config.toml
model = "image embedding model"
dataset = "capsule endoscopy frames (Kvasir-Capsule)"
train_examples = 42238
image_size = 64
crop_scale_min = 1
horizontal_flip = true
targets = ["finding"]
num_classes = 11
embedding_dim = 192
arch = "xception"
norm = "batchnorm"
activation = "gelu"
channel_attention = "se"
drop_path = 0.2
depths = [2, 2, 2, 2]
kernel_size = 3
stem = "deep"
widths = [96, 160, 288, 512]
am_softmax_margin = 0.3
am_softmax_scale = 16
init = "lecun_normal"
residual_init = "none"
optimizer = "adamw"
lr = 0.0031
beta1 = 0.85
beta2 = 0.999
eps = 1e-06
grad_clip = 3.0
ema_decay = 0.999
steps = 8400
batch_size = 512
epochs = 101.8
lr_schedule = "cosine_restarts"
final_lr_fraction = 0
warmup_steps = 420
weight_decay = 0.09
Rows from block 5, named by matrix and row number. Rows with one number belong to one channel. Each number is 500 + 50 x the weight over its row's rms, rounded and kept within 0 to 999. All counts start at 0. Numbers have three digits each. After the name is the row's rms in percent of the matrix's.
# convs1: first pointwise conv (model.blocks.5.convs.1.weight, 288x288x1x1), inputs 0-143
# convs3: second pointwise conv (model.blocks.5.convs.3.weight, 288x288x1x1, transposed), outputs 0-143
convs1.90 095:465433607586533552537445584475473535540489563500541572485517461355390471487527493435468466567505501625518487489494408461473565621541524538462568530509524470534408478512519533489465581539483426534441446495511519430539477514464503542535475523544467497520539467475558488473551576469513585577515501497429371514513533475512523570568560627520514475559512502468547431557502536534486412445409530442595479488491470516398521540508413421458552
convs3.90 084:440526515496413465536508504552530493527475529449446485573474385611442483523395415430543469412434453469478524481402473516476440530505522438490512554500495493508452503487492431547460403529449553547585440549597517538474515507499567456450493463495530478365575408526549476553430501457480528501541478469496483540470576496518454532554429520515486574528494425457503476508484480442421505476458484464499439517478389486512465442523521466480443
convs1.91 103:451454416444528541442567488461574566437502503479435491454447564463495531446583561535460488507512489523500536533482490481452528525552496482474522422473456511499510482525539524482445422506589554465561548549508543559526434429506534527505474422484553549664505510433397544460531533526521492467457489437523504470496461460507446497435493517509375500551426470478490389509485561619489507479426488426585487431542510560485475476497492509534536
convs3.91 106:415526515353549388535481410424571483532539533487469442529450517531495537545464576541572549524424523421564512518459470416393480538419412496493531564508488595497479517492466466521550450602607489430578573529463590481543538557464469477467488611453435490480476458441507487494469360486474496415532465518490447475567445463495455408556530514525572417456521485549495509431522398507460512514512573578522558483501500455445437503472528524457503
convs1.92 108:422363585556451579533594601595573446494415468408420511492540466438514439542552434519477510521494481539503551471481586519501420540596592493517533452516485555493516519435500453572407511493460409453516518523510486589560553508541525541444509504517567547459495532547528540513505474505552521484446523531461454446364497514451519482507449515631519502527498486500468424475515527466382449486518457504480595516532519460510525463500509523525412
convs3.92 097:592564520564427586446534546465514617499582475618457443510471553583579511541435476541473535498494513476524502479513570535559571556502452485603514425596569444478513515530539478508541497571454464566389508536570399404566452448477499560575525442496503452554430505494486498485631492490510493402536534524511489499481421529520535482504548525530495471561522484595631623533540537552579556603537475565560500533455566547557588484494518469513449
convs1.93 102:397578583468516438501575468389554568505574548481542436513488495472514438433417504431479439542479525620539466475499527475531464568522530483628557510608501494479388427467512440514453503435556459463569552441576479457525483529433451437481607537509538480466436514545451462469457470446468516511481514539570461547521380515455490393557514489393578544433520424444592481578512434496545407487507580540506538511535524523479469452540505502476530
convs3.93 106:514480431457483506468466531574525519492540450445531462583522430476504523504412505539457508468494546585540506492449570534455452470517397569468433446524443496516409525556431462579465563611355546421479508551414489501510481528483561450534383446478509579420457407565505386515487466510530485500508466452391458437467474534509552549538412523509470474406475444537520526483479538528447541583528570556477583543428438458507512458511493553470416
convs1.94 104:447630657487500540531487564574529432583526491440508551453487425480490472404552530465530506518548494495470450419522428469558465489550479393390528522423502489460447448587471495540483472498498453515523451539521516536639505526561543481547626387510543560365523424473464551521602548524508572518524578468433463546472552505539524512571536528499479565519551515538600473563517462451447486500549544523429414566494551525533513518564487469453527
convs3.94 106:469509515601433446568562592493520456518557481615552523541455471458595486614434422483506355551507434506450437428419575506535595398475522542482481467569527482529506443534470445442457546440572521495443576542507490543545524518510501539575523474513554436500482447547558497573530487444586538491433389489476497561441599442482469481543592546486430451521491458557488528693570455518505516491482602585537444485541496565518462520470492432482537
convs1.95 105:592521487456558596458556442479540419442470511467467558469568485508464453499540499481478549497505518454539539461437517501516434520625441536498544524550437481533544556445470477422565494512543477451431439573568539522448518543509495501547526454387536512460585467504489507519520485571540460507426516475474470483496492526574452409448537516552550442525485488460463453359516535352531513549549517543491567574425570495493487493510443448525478
convs3.95 100:486514481541568515421507502543489517506549512506540529570493545535496483473555456601534540546504544457448463497594500501555471461565555476460518518536561479539559495470478468504516403556418429383506526521463498500425428496473464579507487480448496538532468521498386539449467457498404473495546543444627513508566469515480363434569442440542549465500438529492513583414496464510554619561540520470478560493510530467620499565449565447497460
convs1.96 087:522461597522510545491517445409509539449430502569540488580548560437533496520487509489574444469579489477478560488478457566462536529495525494524548488552463485550531462514522604526581477418505408418513419462449531506547496433511524440439465494464592473477368482455455552440539486554501503589541511484503451506520516532489458490444516451460545544473448451509554450442489456514539502412499382432488519448444534515476521546309458443437510
convs3.96 082:510394454520575621557516480570545494425462627572488489480515521494561510495490490444538411534483538567482585481477469528540504496433463428423535496489573448454535589449521511475459539458522552524420553587607543445522396561496438582549419503552489611483454489533546530464543533526482547515362589450519467561519410498461401434460557591584557532513467458528505582555486566519563523524541477478483448492470442523530559520497575525524519
convs1.97 119:418494439441454499483495572554534531529442518461539438460406465543536545523507557467519509604502447462446576543490584459461465461495538564498498423521440525483550433476460506518555512597525468570461566546479523441510401439468537559477474468463553555509480508586462458428495587548509506454541582512483454519448442470482503457517487472485477490473473454480494477552476523422453470509476396543605562482577520508513458460498506476547424
convs3.97 125:547546494521487512504484535508402477533498392478500466544542584578516477506505460493502464600446453414482442386540491485457507504509514617520430470438485457380543496442471485473469502493436442578507409448491461530438489506515498505455555478535599478471541402493426517513574572393558574516515560474551523505407556402519489544531481515538435561519507487534532481512522524484544413531498487534612429384471531520558485429480405406415526
convs1.98 099:558447465466524500442457458513515520520530439442456434442573535558509465566523488592524504539442465486508528474552576481436507545406462485438492509533528476501441569547380522466526481470531510601475519535462561443414496436507437533600587428447552395488485511488474417552512533435453487446537468588385582513454527552516576542478618548439460573589529497468468414459572497500510553510480533487500577547550469489465477399601544443428424
convs3.98 096:570513460464548444483517418481457583544500518540523488536518647417541554507409550421450537620521538561429527478520456456425451512538501492464458527533495487448515557539413452487392508509459460496512509520670582451541471527554440479555473535503545534502456487534572561500463520551502476570483451487460570574469505558520480489422506479474497579570500517412423473515479542411426483491539437568529403586389504516464471561375515481452450