From a checkpoint of a small image embedding model: held-out accuracy 99%, 101.8 epochs.
Rows from block 2 of a small image embedding model, named by matrix and row number. Rows with one number belong to one channel. Each number is 128 + 24 x the weight over its row's rms, rounded and kept within 0 to 255. All counts start at 0.
After each channel's rows are labels from the 100 images, of 14848, where the channel reaches its highest value: "responds to" is what is common among them. Only what is clearly more common there than usual is listed. The data: capsule endoscopy frames (Kvasir-Capsule). In brackets: how many of the 100, against the usual share in percent.
# convs1: first pointwise conv (model.blocks.2.convs.1.weight, 160x96x1x1), inputs 0-95
# convs3: second pointwise conv (model.blocks.2.convs.3.weight, 160x160x1x1, transposed), outputs 0-159

convs1.35 [139 115 120 103 155  81 112 114 148 120 146 128 126 134  77 133 138 109 157  66 122 148 101 139 131 159 129 124 124 122  49 137 140 133 162 131 106 136 116  88 128 120 101  96 144 182 137  84 108 120 108 131 109 163 115 138 166 146 137 142 142 111 165 162 116 144 137 105 115 112 109 111 135 101 170 183 128 135 134 132 129 151 131 136 137 105  94 136 153 174 141  88 101 123 126 131]
convs3.35 [120 138 102 114 152 118 150 105 144 151 145  80 138 152 102 163 144 120 131 133 153 156 101  91 161 106  79 107 115 159 116 159  99  91 117 147 132 139 122 137 141 129 128 137 138 126  95 117 121 126 116 143 110 161 160 151 134 105 146 130  84 129 132 123 151  94 118 104 140 119 143  93 149 146 136 112 137 160 145 143 136 158 137 134 108 138 193 108 114 170  88 120 101  74 139 120 134 138  88 114 153 128 149 114 152  72 144 144  56  85 130 129 121 126 147 139 133 129 122 112 122 148 162  39 175 144  96  94 140 146  96 106 120 126 141 163  89 138 116 141 122 117 116 126 149 143 102 159 120 131 133 119 149 158 153  99 132 111 140  98]
responds to: finding: reduced mucosal view (34 vs 6.2)

convs1.147 [ 91 138 121 145 104 126 158 148  82 132 142  89 124 139 109 131 135 130 102 142  83 117 153 106 128 157 132  95 138  61 138 167 177 124 120 127 158 128 152 159 121  95 107 139 125 135 124 128 113 142 126 106 139 126 148 124 102 121 149 160 138 133 152 149  49 109 131 146 155 112 162 134 122 135 158 121 120 118 153 123 118 174 163  99 123 122 141 109 124 169 150  81 165  96 148 110]
convs3.147 [ 95  83 149 139 146 141 174 102 145 135 150 135 127 124 163 109 138 130 108 127 151 113 143 121 150 138 139 161 138 134  52  84 161 140 160 131 135 136 154 103 117 163 159 127 126 149 102 119 109 117 164 118 151 111 131 111 120 141 143 130 138 121 147 118 105 180 146 114 142 120 173 136 117 148 102 136 138 137 106 145  93 141 130 102  73 140 147  95 135 116 152 180 123 137 175 175 134 122 110 128 128 131 175 160 114 163 126 131 142 122 132 143 131 142  97 208 101 139 137 175 126  94 160 138 123 102 125 155 123 168 158 143 162 117 133 121 111 134 131 162 134 119  92 112 174 157 105 134 110 137 169  97 111  96 127 152 157 101 115 117]
responds to: finding: blood fresh (43 vs 0.9)

convs1.131 [ 92 117  85 105 116 119 118 119 131  67  85 101 125 132 158 135 101 148 135 142 107  86 138 112 113 148 129 102 143  99 162 159 172 148 143 139 113 111 122 142 163 113 101 148 110 161  92 142 102  88 113 111 126 132 138 100 113 126 112 106 134 104 154 130 116 164 126 128 132 132 177 120 130 141 161 101 139 143 111 164  95 121 166  83 129 125 125  86 192 142 155 107 104 125 139 123]
convs3.131 [106 129  97 125 120 120 122 111 127 161 130 122 131 101 106 149 121 129 126 133 144 149 106 132 129 137 148 100 134 111 138 146  92 132  83 129 110 136 103 167 121 121 115 107 122 127 101 141 115  89 116 168 108 108 135 120 106 121  89 169 119 114 142 176 154 111  80 130 114 151 110 129 100  89  89 103 148 129 106 135 191 113 125 178 147 111 115 158 158 126 114 105 147 104 102 100 125 154  99 129 126  77 125 125  94  83  94 106  92 145 155  90 178 154 119  73 148 131 178  70 129 136 120 134 141 110 145 108 157 111  91 137 116 161 143 133 113 141 104 135 134 143 163 130 112 124  99 134 184 119  69 167 135 124 143 148 116 116 125 115]
responds to: finding: blood fresh (29 vs 0.9)

convs1.0 [113 116 137 125 165 106 116 124 165 147 169 138 145 102 151 131 131 161 135 138 102 159 143 145 117 102 101 140 102 156 128 125 113 152 137 149 108 126 150 109 133 102 121 112 125 150 116 149 120 112 131 158 118 120 157 114 145 168 180 107 132 145 107  78 157 179 152 127 149 145 122 152 123 156  42 142 114 113 131 157 144 128 121 158 152 151  73 135 140  77 117 173 114 133 143 119]
convs3.0 [140 144 157  99 156 111 142  75 125 151 138 138 104  94 118 141 136 124 113 130  92 125  99  80 142 129  97 113 110 116 101  98 157 114 174 171 101  97 151 151 140 178 139 119 101 125 110 138 141 150 126  97 155 138  61  96 122 120 138 110 106 151 101 108 122 124 154 121 132  76 128 165 149 162 109 128 102 119 121 126 114  95  98 153 117  87 118 133 157 173 152 132 170 159 136 127 107 104 156 141 124 182 111 132 117 163 151 136 140 141 104 141 110 123 100  92 123 129 125 164 133 118 163 145 140 132 115 114 109 156 131 126 135 115 143 132 138 121 137  71 101 130 114 129 144 109  62  92 101 115 137 146  75  83 127 133 127  89 114 127]
responds to: finding: ileocecal valve (36 vs 8.8)

convs1.155 [115 147 121 132 135 136 115  82 124  95 141 113 102 138  91 122 105 156 142 144 144 137 128 154 104 151 151 131 104 124 123 114 131  99 130 107 159 148 131 137 120  98 146 145 149 143 155 131 160  99 142  96 159 148 126 119 160 162 141  99 102  76 155 121 161 129 144 158 130 128 163 103 104 106 111 128 116 171 113  86 146 126 196 130 127 138 125 147  31 122 124 151 140 105 113 130]
convs3.155 [129 117 109 126 117 121 141  82 135 153 115 128 141 147 142 135 130 146  91 141 113 106 189 104 119 126 162 171  88 122 149 135 131 130 134  99 180 136  98 149 166  97 121 149 124 131 183 150 135 143 113 105 146 102 109 129 122 110 128 109 113 106 145  82 135 103 137 200 149 117  73  80 146 126 106 124 131 130 124 112 106 108 101  91 142 135 157 133  97 118 115 142 205 137 106 125 116 126 148 116 136 179 128 134 130 123  99 109 105  96 136 145 139 157 129 132 115 123  73 107 143 134  91 106  99 128 169 148 156 139 132 114 145 136 133 151 118 159 108 160 114 150 119 149 117  84  99 116 159  85 123 123 136 132 134 121  92 185 105 128]
responds to: finding: angiectasia (53 vs 1.9)

convs1.140 [130  51 125 115 152 120 118 157 132 138 137 131  99 133  88 144 136 114 114 127 112 160 120 114 147 108 148  79 158 132 132 137 138 117 107 130 134  81 110 160 152 118 144 132 160 127 153  94 115 157 107 154 163 114 128 208 128 142 169 156 106 112 108  83 150 143 133 148 129 137 109 112 161 123 118 111 135 102 105 151 112 136 173 166 129 107 129 155  83 103 149 156 120 125 134 117]
convs3.140 [158 144 159 136 142  79 139 159 129 139 147 151 140 147 121 106 126 118 108 144 146 155  78 134  90 148 175 129  76  96 149  73 132 130 150 169 121 119 156  90 116  95 182  81 116  98 165 143 152 144 125 157 150 153  85 148 110 135 169 132 111  78 106 123 147 150 130 164 111 121 131 143 142 130 166 164 136 142 154 128 139 116 104 142 119 165 122 170 106 156 128  78 153 150 134 100 136 106 114 154 120 139 145  99 100 111 170 101 134  97 129 110 122 106 102 150 146 128 189 145 123 146 119 122 123 188 102 100 145 103 124 116 112 141 137 126 140 123 111 113 160 110 142 127 105 135 147 133 147 160 148 164 140 104 133 114 125 132 127 129]
responds to: finding: pylorus (39 vs 3.4)

convs1.17 [109 115 153 145 126 136 142 143 146 131  96 100 136 116  97 147 127 105 113 113  65 122  99  47  97 153 134 124 102 139 138 108 113 108 112 125 128 108 178 129 107  88 117 158  94 118 122 163 122 177 154 135  89 136 160 127  99 127 172 136 117 134  82 121  98 102 124 126 110 147 149 108  82 139  90 134 129 147 117 139 144 135 174 148 161 117 152 141 122 147 133 108 117  98 132 131]
convs3.17 [148 127 142 139 162 136 124 130 130  91 149 140  88 124 136 102 165 107 136 148 106 134 136 122 137  77 163 116  89 117 151 100 102 116 128 126 160 161 106 169 163 103 140 123 122 151 142 178 112 144 140 139 112  76 130 121 134  96 183 144  97 118 167 137 101  82 106 159 109  95 118 139 100 102 127 102  98 134 141 170 120 129 134 165 124 117 147  97 142 137 131 126 161 104 124 108 100  85 130 111 134 160 155 138 129 142 145 117 108 128 133 100 182 130 147 119  97 146 166  93 128 121  99 167  91 156 123 102 130 103 131 145 170  97 135 128 110 114 160 102 164 130 128 151 137 151 109 119 104 183 114 119 137 168 129 119  96 101 101  78]
responds to: finding: pylorus (31 vs 3.4)

convs1.144 [ 94 195 145 100 140 126  94  94  91 100 135 143 136 169 131 150 155 134 158 116 137 136 128 191 113 133 123 150 112 118  98 119  81 118 125  93 147 110 159 151 139 112 121 150 124 151  84  77 143 148 120  69 113 147 105 124 132 117 137 155 153 156 126  98 149  79 102 138 146 123 135 140 122 135 123 164 106 131 115 120 125 151 104 137 124 132 139 145  80 113 101 104 120 102 142 107]
convs3.144 [ 93  93 142 144 169 135 111 140 141 133 156 145 132 129 158 124 144 167 106 134 132 123  81 128 161 129 143  89 127 151 116 142  89  96 136  94 111 216 116  90 127 151  97 153 160 140  99 139 170 104 142 138 105 139 156 112 147 139  97 154 122 142 151 116 140 140 112 119 146 150 156 127 120  73 116 106 158 115 175 140 136 152 149 126 120 125 105 130 141  75 107 131 133 157 115 147  82 173  72 120 129 105 150 158 135 155 129 111 145  91 134 179 121 112 114 110 167 139 139 147 100  92 156 132 183 143 152 157  96  95  97 123 124 154 128 108 117 113 131 107 126 158 129 118 125 119 135 115 143 138 108 144 119 116 153 167 120 145 136 103]
responds to: finding: angiectasia (54 vs 1.9)

convs1.117 [134 117 154 120 129 175 148 119 116 103 163 133 118  80 122 164 146 152 129 183 115 164 123 147 114 127 111 151 109 124 136  63 145 140 141 116 186 150 100 154 168 152 140 149 147 143 142 113 134 162 120 115 156 134 120  98 143  96 131 139 112 109 147 112 112  86 134 135 157 177  99 112 103 161 122 127 128 117 169 141 137 133 135 135  83  74 125 133 112 102 144 141 123 109 104  95]
convs3.117 [126 132 123 121 137 140 142  94 125 166 135 120 116  80 171 147 125 105 115 147 151 112 163 105  50 128 167 135 111  97 120 159 147 120 130 132 130  91  98 142  96 145 129  93  80 138 181 112  91  73 155 114  96  93 102 119 150 117 113 143 157 117 146 127 124 144 131 101 103 164 147 134 103 129 154 156 105 153 120 124 150 141 112 115 111 120 154 130 131 134 146 147 130 141 106 145 179 123 149 138 195 110 122  97 121 115 107 115 104 132 141 112 103 153 135 113 105 115 136 115 164 155 116 114 123 132 108 150 135  90 143 120 125 115 156 143 113 168 141 138 149 175 120 129 143  95 175 171 113  99 142 119 177 135 129 140 152  91  89 166]
responds to: finding: pylorus (28 vs 3.4)

convs1.115 [144 163 112 132 105 114 108 130  99 136 135 115 137 149 175  99  95 120 173 158 138 117 120 103 117 110 129 122 148 117 131 122  96 118 104 123 139 128 126 110 149 178 129 128 134 110  90 145 160 128 126 140 114 131 153 142  78  82  90 106 136  97 137 122 122 100 140 149 115  97  94 123 101 117 103 119 116 113 183 110 129 133  42 115 135  74 146 126 147 109 182 119 123 112 107 137]
convs3.115 [139 139 103  84  72 107 108 125 135 186 129 124 125 178 130 136  94  93 157 109 137 116 148  87 123 128 131 101 120 124 157  67 106  73 111 162 111 136 103 135  91  93 135 147 140 136 123 118 136  95 133 101 135 128 106 138 117 130 113 130 130  85 102 140 123 151 102 138  83 121 125 110 117 126 148 126 138 161 109 104 158  86 123 149 129 121 135 129 146 135 103  91 111  59 141 110 146 134 130 130 121 131  82 123  90 138 126 139 122 139 133  98 100 128 139 124 128 172 119 121 144 129 110 123 127 124 115 101 133  88 101 101 193 128 143 136 117  84 145 129 139  86  89  85 118 125 133 159 100 118  79 119 101 104 105 166 107 132 169 105]
responds to: finding: pylorus (41 vs 3.4)

convs1.22 [168 121 152 132 100  98 107 167 128  75 121 141 153 178 133 179 137 136 112 112 126 126 144  89 110 161  96 148 110 101 116 124 109 198 133 114 176 155 152 108 107 100 171 133 160 130 122 168 112 146 141 123 136 126 118 136 143 102 130 105  91 136  91 145 115 141 104 149 156  98 155 123 165 130 126 150 101 120 127 125 108 148 130 163  94 106 149 104 159 114 125 126 119 101 151 121]
convs3.22 [143  97 127  90 143 142 119 122 146 161 167 128 115 139 156  98 157 142 145 128 155 124 133 102 124  94 124  85  87 125 102  84 125 117 173 117 147 137 148 164 173 159 168 102 143 106 119 151 115 152 121 156  97 124 161 160 155 141 124 118  92 106 144 132 131 187 117 107 136 113 130 147 108  95 139 177 131 150 157 101 119 118 138 134 146 156 132 120 107 151 139 135 195 108 163 128 129 126 105 125 131  92 170 142  83  87 157 135 156 115 145 140  86  93 153 110 132 117 171 159 105 122 132 114 159 148 137 112 133  89 131 171 105 146 100 114 148 102 139  76 132  93 124 131 104 119 168 127 125 132 153 133 127 104 128 174 102 130 139 133]
responds to: finding: pylorus (26 vs 3.4)

convs1.14 [135 167 138 130 129 176  96  90 106 122 108 128 106 112  58 121 135 106 126 129 205 138 107 139 120 130 102 146 120 156 128 101 127 118 100 131 117 140 139 108 116 113 124 152 129 132 152 118 149  93 130 142 111 161 137  84 117 139 106 116 140 119 115 143  88 139 175 114 139 170 125 105 155 106  91 166 130 148 130  64 140 151 125  86  99 141 139 131 153 108 158 140 140 156 104 139]
convs3.14 [117 107 149 145 103 135  71 103  67 135 108 120 104 136 146 113 109 134 146 117 146 139 160 134 132 106 113 140 153 124 138 120 110  74 133 122 100 120 138 132  72 126 145 125  98 142 139  87 135 147 102 138  86 132 114 172 111 113 152 153  96 122 186 166 158 113  96 115 140  99 112 137 109 148 134 137 166 142 111  99 115 116 129 103 149  72 137 118 135 120 132  83  85 131 161  76 129  87 135 119 105  88 153 153 147 126 101 153 136 155 147 163 130 109 151 156 118 129 150 134 101 145 129 121 154 157 138 125  82  72 106  75 119 101 154  95 141  97 134 131 119 133 104 140 120 129 172 122 137 145 155 150 145 166 140 151 129 107 129 120]
responds to: finding: angiectasia (32 vs 1.9)

convs1.4 [114 118 110 153 100 144 174 153 101 104 117 111 130 101 122 129 125 154 100 152 186 141 147  92 106 116 147 118 134 137 138 130 155 144  75 176 117 107 119 122 132 136 136 139 114 105 186 154 146 134  99 107 112  78 125 124 122 149 124 149 128 123 110 146 153 173 148 116 116 145 136 135 141 138 165 132 143 104 176 100 160 170 128 100 103 102 156 125 170  91 112 123  94 123 150 168]
convs3.4 [131 156 149 130  97 165 110 139 117  81 112 115 151 113 128 112 103 127 143 113 110 117  80 122 139 146  89 126  98 151 102 153 105 145 110 167  96 121 126 135 176 151 189 100 132 141 132 163 102 128 127  80 104  90 145 132 134  85 148 145 146 153 106 129 133 126 113 131  72 125 120 128 103 144 127  36 102 175 135 130 136 159 128 125 125 148 105 125 125 172 129 126 153 133 116  97 141 144  93 148 129 142 164  93 148 135  90 105 110 128 102 126 125 128 144 103 125 147 130 130 162 156 163  92 161 111 145 119 153 102 126 159  91  97 120 145 153 149 123  85 130 158 176 100 152 132 146 142 119 130  93 152 116 140 125 131 107 119  94 124]
responds to: finding: blood fresh (57 vs 0.9); finding: angiectasia (26 vs 1.9)

convs1.5 [115 114 125 145 145 148 109 137 133 109 104  99 139  91 128 139 158 104 123 128  80 136 133 133 117 128 170 118  77 130 159 126 119 129  80 160  68  72 123  83 147 125 106 147 101 127 119 125 132 124 139  75 115 105 132 132 128 122 116 168 146 138 137 142 162 152 106 139 106 145 119 149 117 127  75 143 114 100 174  82 144 143 108 146 115 175 113 179 153 109 137 121 133 134 118 102]
convs3.5 [111 133 127 179 165 133  96 122 116 180 131 134 124 134 152 132  82  91 140 125 157 146 120 134 170  93 144  92 118 143  99 143  86 115 115  75 164 121 116 143 150 118  98 129 182 131 107 133 153 108 137 126 113 110 162 131 108 112 130 152 119 109 163 139 147 165 114 119 123 119 167 139 122  74 150 110 121 105 145 132 151  96 141 108 131 183 140 134 144 150 117 125 114 136 156 106 133 121 111 115  88 150 143 164 133 104 179 131 133 151 143 136 163 163 127 153 145 116 114 134 125 171 162 164  62  95 177 131 153 129 145 140 138 106  98  95 110 145 139 147 115 132 157 136 128 154 142  94 142 111 141 147 146  95 164  80  97 122 143 123]
responds to: finding: reduced mucosal view (33 vs 6.2)

convs1.134 [130 103 144  98 128 138 117 139 110  84 127  74 158 165 135 156 131 123 128 162 106 100 111 133 126 155 139 113  83 139  91 106  99 111 100 103 112 108 165 135 138  76  88  93 140 109 114 103 110 109 107  92 111 161 129 116 136 152 102 158  97 156 126 132 150 135 115 138 155 109 121 123 110 180 159 145 119 161  86 116 134 144 108 114 128  91 192 136 105 148 126 106 113 145 132 125]
convs3.134 [114 158 104 153 164 157 125 116 130 134 154 163  95 141 105 158 142 103 149  85 126 148 146 139  99 189 122 168 129 115 132 121 116 148 101 139 109 129 112 139 118 112  95 123 163 111  95 102 136 112 142  86 166 129 117 139 107 135  68 141 129 155 126 163 143 141 165 141 153 131 144 139 133 124 110 135 136 107 113 164 120 151  98 112 128 148 140 138  91 130 174 139  80 160 153 148 121 108 117 133 107  98 110 135 142 152 115 159 128 144 106 124 143 133  75 173 136 105 116 141 105  94 163 145 139  94 102 109 127 118 108 102 156 136 142 134  87  86  88 185 145 143 174 122 111 135  65 132 173 117 149 103 125 173 109 124 135 138 116 135]
responds to: finding: angiectasia (61 vs 1.9)

convs1.21 [ 99 161 141 162 157 121 153 152  91 150 129  94 169 112 133 141 113 138 107 141 193 121 113 122 114 146 124 120 107 137 137  89 115 127 144 120 153 102  95 134 121 143 144 138 132 113 125 113 118 162 128 140 102 151 102 204 139 166  95 136 102 133 117 134 170 144 131 158 116 121 136 125 144 138 126 147 126  97 130 169 157 124 162 112 128 114 112  84  84  72 103 159 146 158 137 158]
convs3.21 [154 139 112 105 164 107 109 133 178 138 112  91 150 124 136 160 142 146  81 160 129 100 166 114 118 132 125  97 155  95 149 127 145 105 137 120 132 131 137 126  93 122  99 165 136 149 140  88 131 104 112 173 124 168  80 168 111 124 140 162  66  99 137 121 139 123 113 155 109  85 135 117 135 149 142 153 149 124 154 154  86 134 125 130 123 139 154 143 117 142 113  90 155 119 114 151 128 117 179  95 125 139 145 110 120  63 114 140 138  91 120 126 147 158 106 107 167  95 115 134 121  86 125 133 139 122 140 127 104  79  90 113 117 122 127 115 121 137 152 115 148 148 188 119  73 125 104 110 160 159 140 124 131 120 114 112 119 182 144 151]
responds to: finding: angiectasia (32 vs 1.9)

convs1.30 [146 165 164 112 140 128 112 119 109 164 150 150 113 110 121 162 123 113 153 114 109 181 168 167 142 141 143 100 151 105 131 162 104 150 169 139  90 138 100 159 132  77 121 167  91 151 121 132 147  76 146 145 129 194 139 127 104 126 124 149 155 139 132 127 131 115 115 137 103 157 105  89  85 130 124 111 119 132 131 109 103 127 146 165 141 133 137 113 115 122 116  82  97  95 126 127]
convs3.30 [124 138 180 118 118 100 175 105 125  96 135 105 166 119 146 142 156 127 136 154 120 111 158 165 111 138 143 160 112 136 138 153 141 145 138 108 130 139 101 111  92 157 155 119 115 168 132 136 100 182 139 149  98 133 130 116 194 130 103  98 130 143 144 148 195 118 142 130 166 189 145 109 114 106 113 120 131 101 120 114 131 105  87  92 153 119 114 122  97 102 153 121 107 114 159 111 129 124 146 111 128 130  83 103 143 139 144 109 115 124 141 138 155 120 128 116 177  86 133 159  89 151  83 181 116 143 136 115  87 119 113 177 124 142  92 170 130 132 162 123 125 115 131  99 158 106 133 130 135 130 148 105 109 123  98 160 157 101 121 150]
responds to: finding: blood fresh (35 vs 0.9); finding: pylorus (33 vs 3.4)

convs1.158 [103 113 142 141 124 208 114  77 154 162  96 129  91 124 116 151 137 118  89 142 153 144 101 140 129 113 129 139 185 137  82 133 145 137 146 152 102 108 130 134 136 138 152  94 132 155 107 107 163 121 150 100 103 137 131 142 152 128  93 144 107 120 120 143 126 108 129 135 124 147 150 131  86 163 106 144 154 112 143  86 144 104 111 100 100 157 187 157 143 124 123 109 135 157 148 146]
convs3.158 [139 109 165 176 123 134 125 109 116 104  91 113 108 136 123  78 118 183 138  97 142 128 135 129 111 135 109 145  85 160 155 119 130 104 109 132 126 148 129 143 103  85 154 112  99 177 120 101 170 130 116 152  85 114 130 144 105 107 125  91 147 140 111 114 124  78 133 117 148 115 115 136 119 159 126 121  89 126 124 127 127 116 151 133  93 125 154  96 126 113 150 122 115 156 134 120 151 126 154 127 164 103 148 153 153 152 135 160 139 144 195 161 161 135  94 155  97 142 118 108 128 138 143 107 149 132 106  97  65 117 118 138 131 141 104 107 112 181 162  81 178 150  68 119 138 124 130 135 146 105 135 109 104 114 147 144 164 139 135  87]
responds to: finding: pylorus (45 vs 3.4)

convs1.15 [121 131 120 160 144 129 133 138 119 150 110 120 126 172 104 165 118 126 113 164  95 173 169 141 120  94 155 148 110  97 139 132 124 162 145 135 102 108 113  86 131 129 135  94 160 116 100 103 113 128  63 166 131  76 167 102 127 114  90 109  98 104  93 152 105 161 116 162 100 138 157 135 127 106 134 166 109 130 174 123 133 118 111 175 127 142 113 137 132 128 120 129  94 135 118 150]
convs3.15 [143 140 108 117 141 149 145 118 129  93 139 149 117 139  95  97 123 112 126 120 107 172 123  86 104 115 120  87 121 134 145  83 121  80 149 182 131 128 119 144 174 120 138 175 151  94 138 144  97 102 119  77 132 111 157 144 152 115 130 119 100 128  95 121 112 121 144 105 117 151  92 124 145 190 198 129 100 110 151 123 125 150 119 151 109 101 167 119 146 109 125 118 128 121 130 144 114 105 156 153 130 152 113 128 103  86 129 191 157 135 154  90  74 139 118  89  90 103 135 146 163 132 131 106 169 103 120 106 121 122 118 117 154 118 152 145  86 112 164 120  97 132 102 117 153 143 124 136 144 150 168 103 114 141 134 136 147 145 142 157]
responds to: finding: ileocecal valve (37 vs 8.8)

convs1.13 [145 160 165 112 174  90 150  96 111 138  98 110 128 141 119 103 147 154 105 151 222 157 183 106 120 167 113 120 130 171 174 116 142 120 125 132 129 126 107 128 126 129 147 145 128 168 154 116 126 127 127 110 131 110 101 132 114 110 107 164 115 171 142 124 110 108 126 116 135 134 133 110 164 142  93 123 152 103  94  93 122 128 114 113 125 153 158 127 181 148 119 143 139 129 134 105]
convs3.13 [101 136 176  92 119 152  81  74 146 120 146 110 129 151  85 118 145 108 128  85 130 157 158 158 135 117 114 126 174 139 155 143 124 104  84 118  97 156 141 148 131 125 150 145 149 111  91 100 130 142 140 162 121 141 153 145  96  94 177 115 156 127 141 137 171 125 111  85 167 147 166 123 124 143 157  97 126 139 145 159 117 116 110 143  92  71 146 125 118 144 135 129 122  91 146  90 115 142 113 143 133 140 164 162 162 131 158 143 137 175 154 163  97 137 148 102 112 137 175 136 142 111 144 104 181 107 150 108 128 145 139 139 128 129 135 107 135 103 172  86  94 121 106 158 114 151  83 142 130 136 135 124 124 152 123 130 139 129 153 123]
responds to: finding: angiectasia (57 vs 1.9); finding: blood fresh (33 vs 0.9)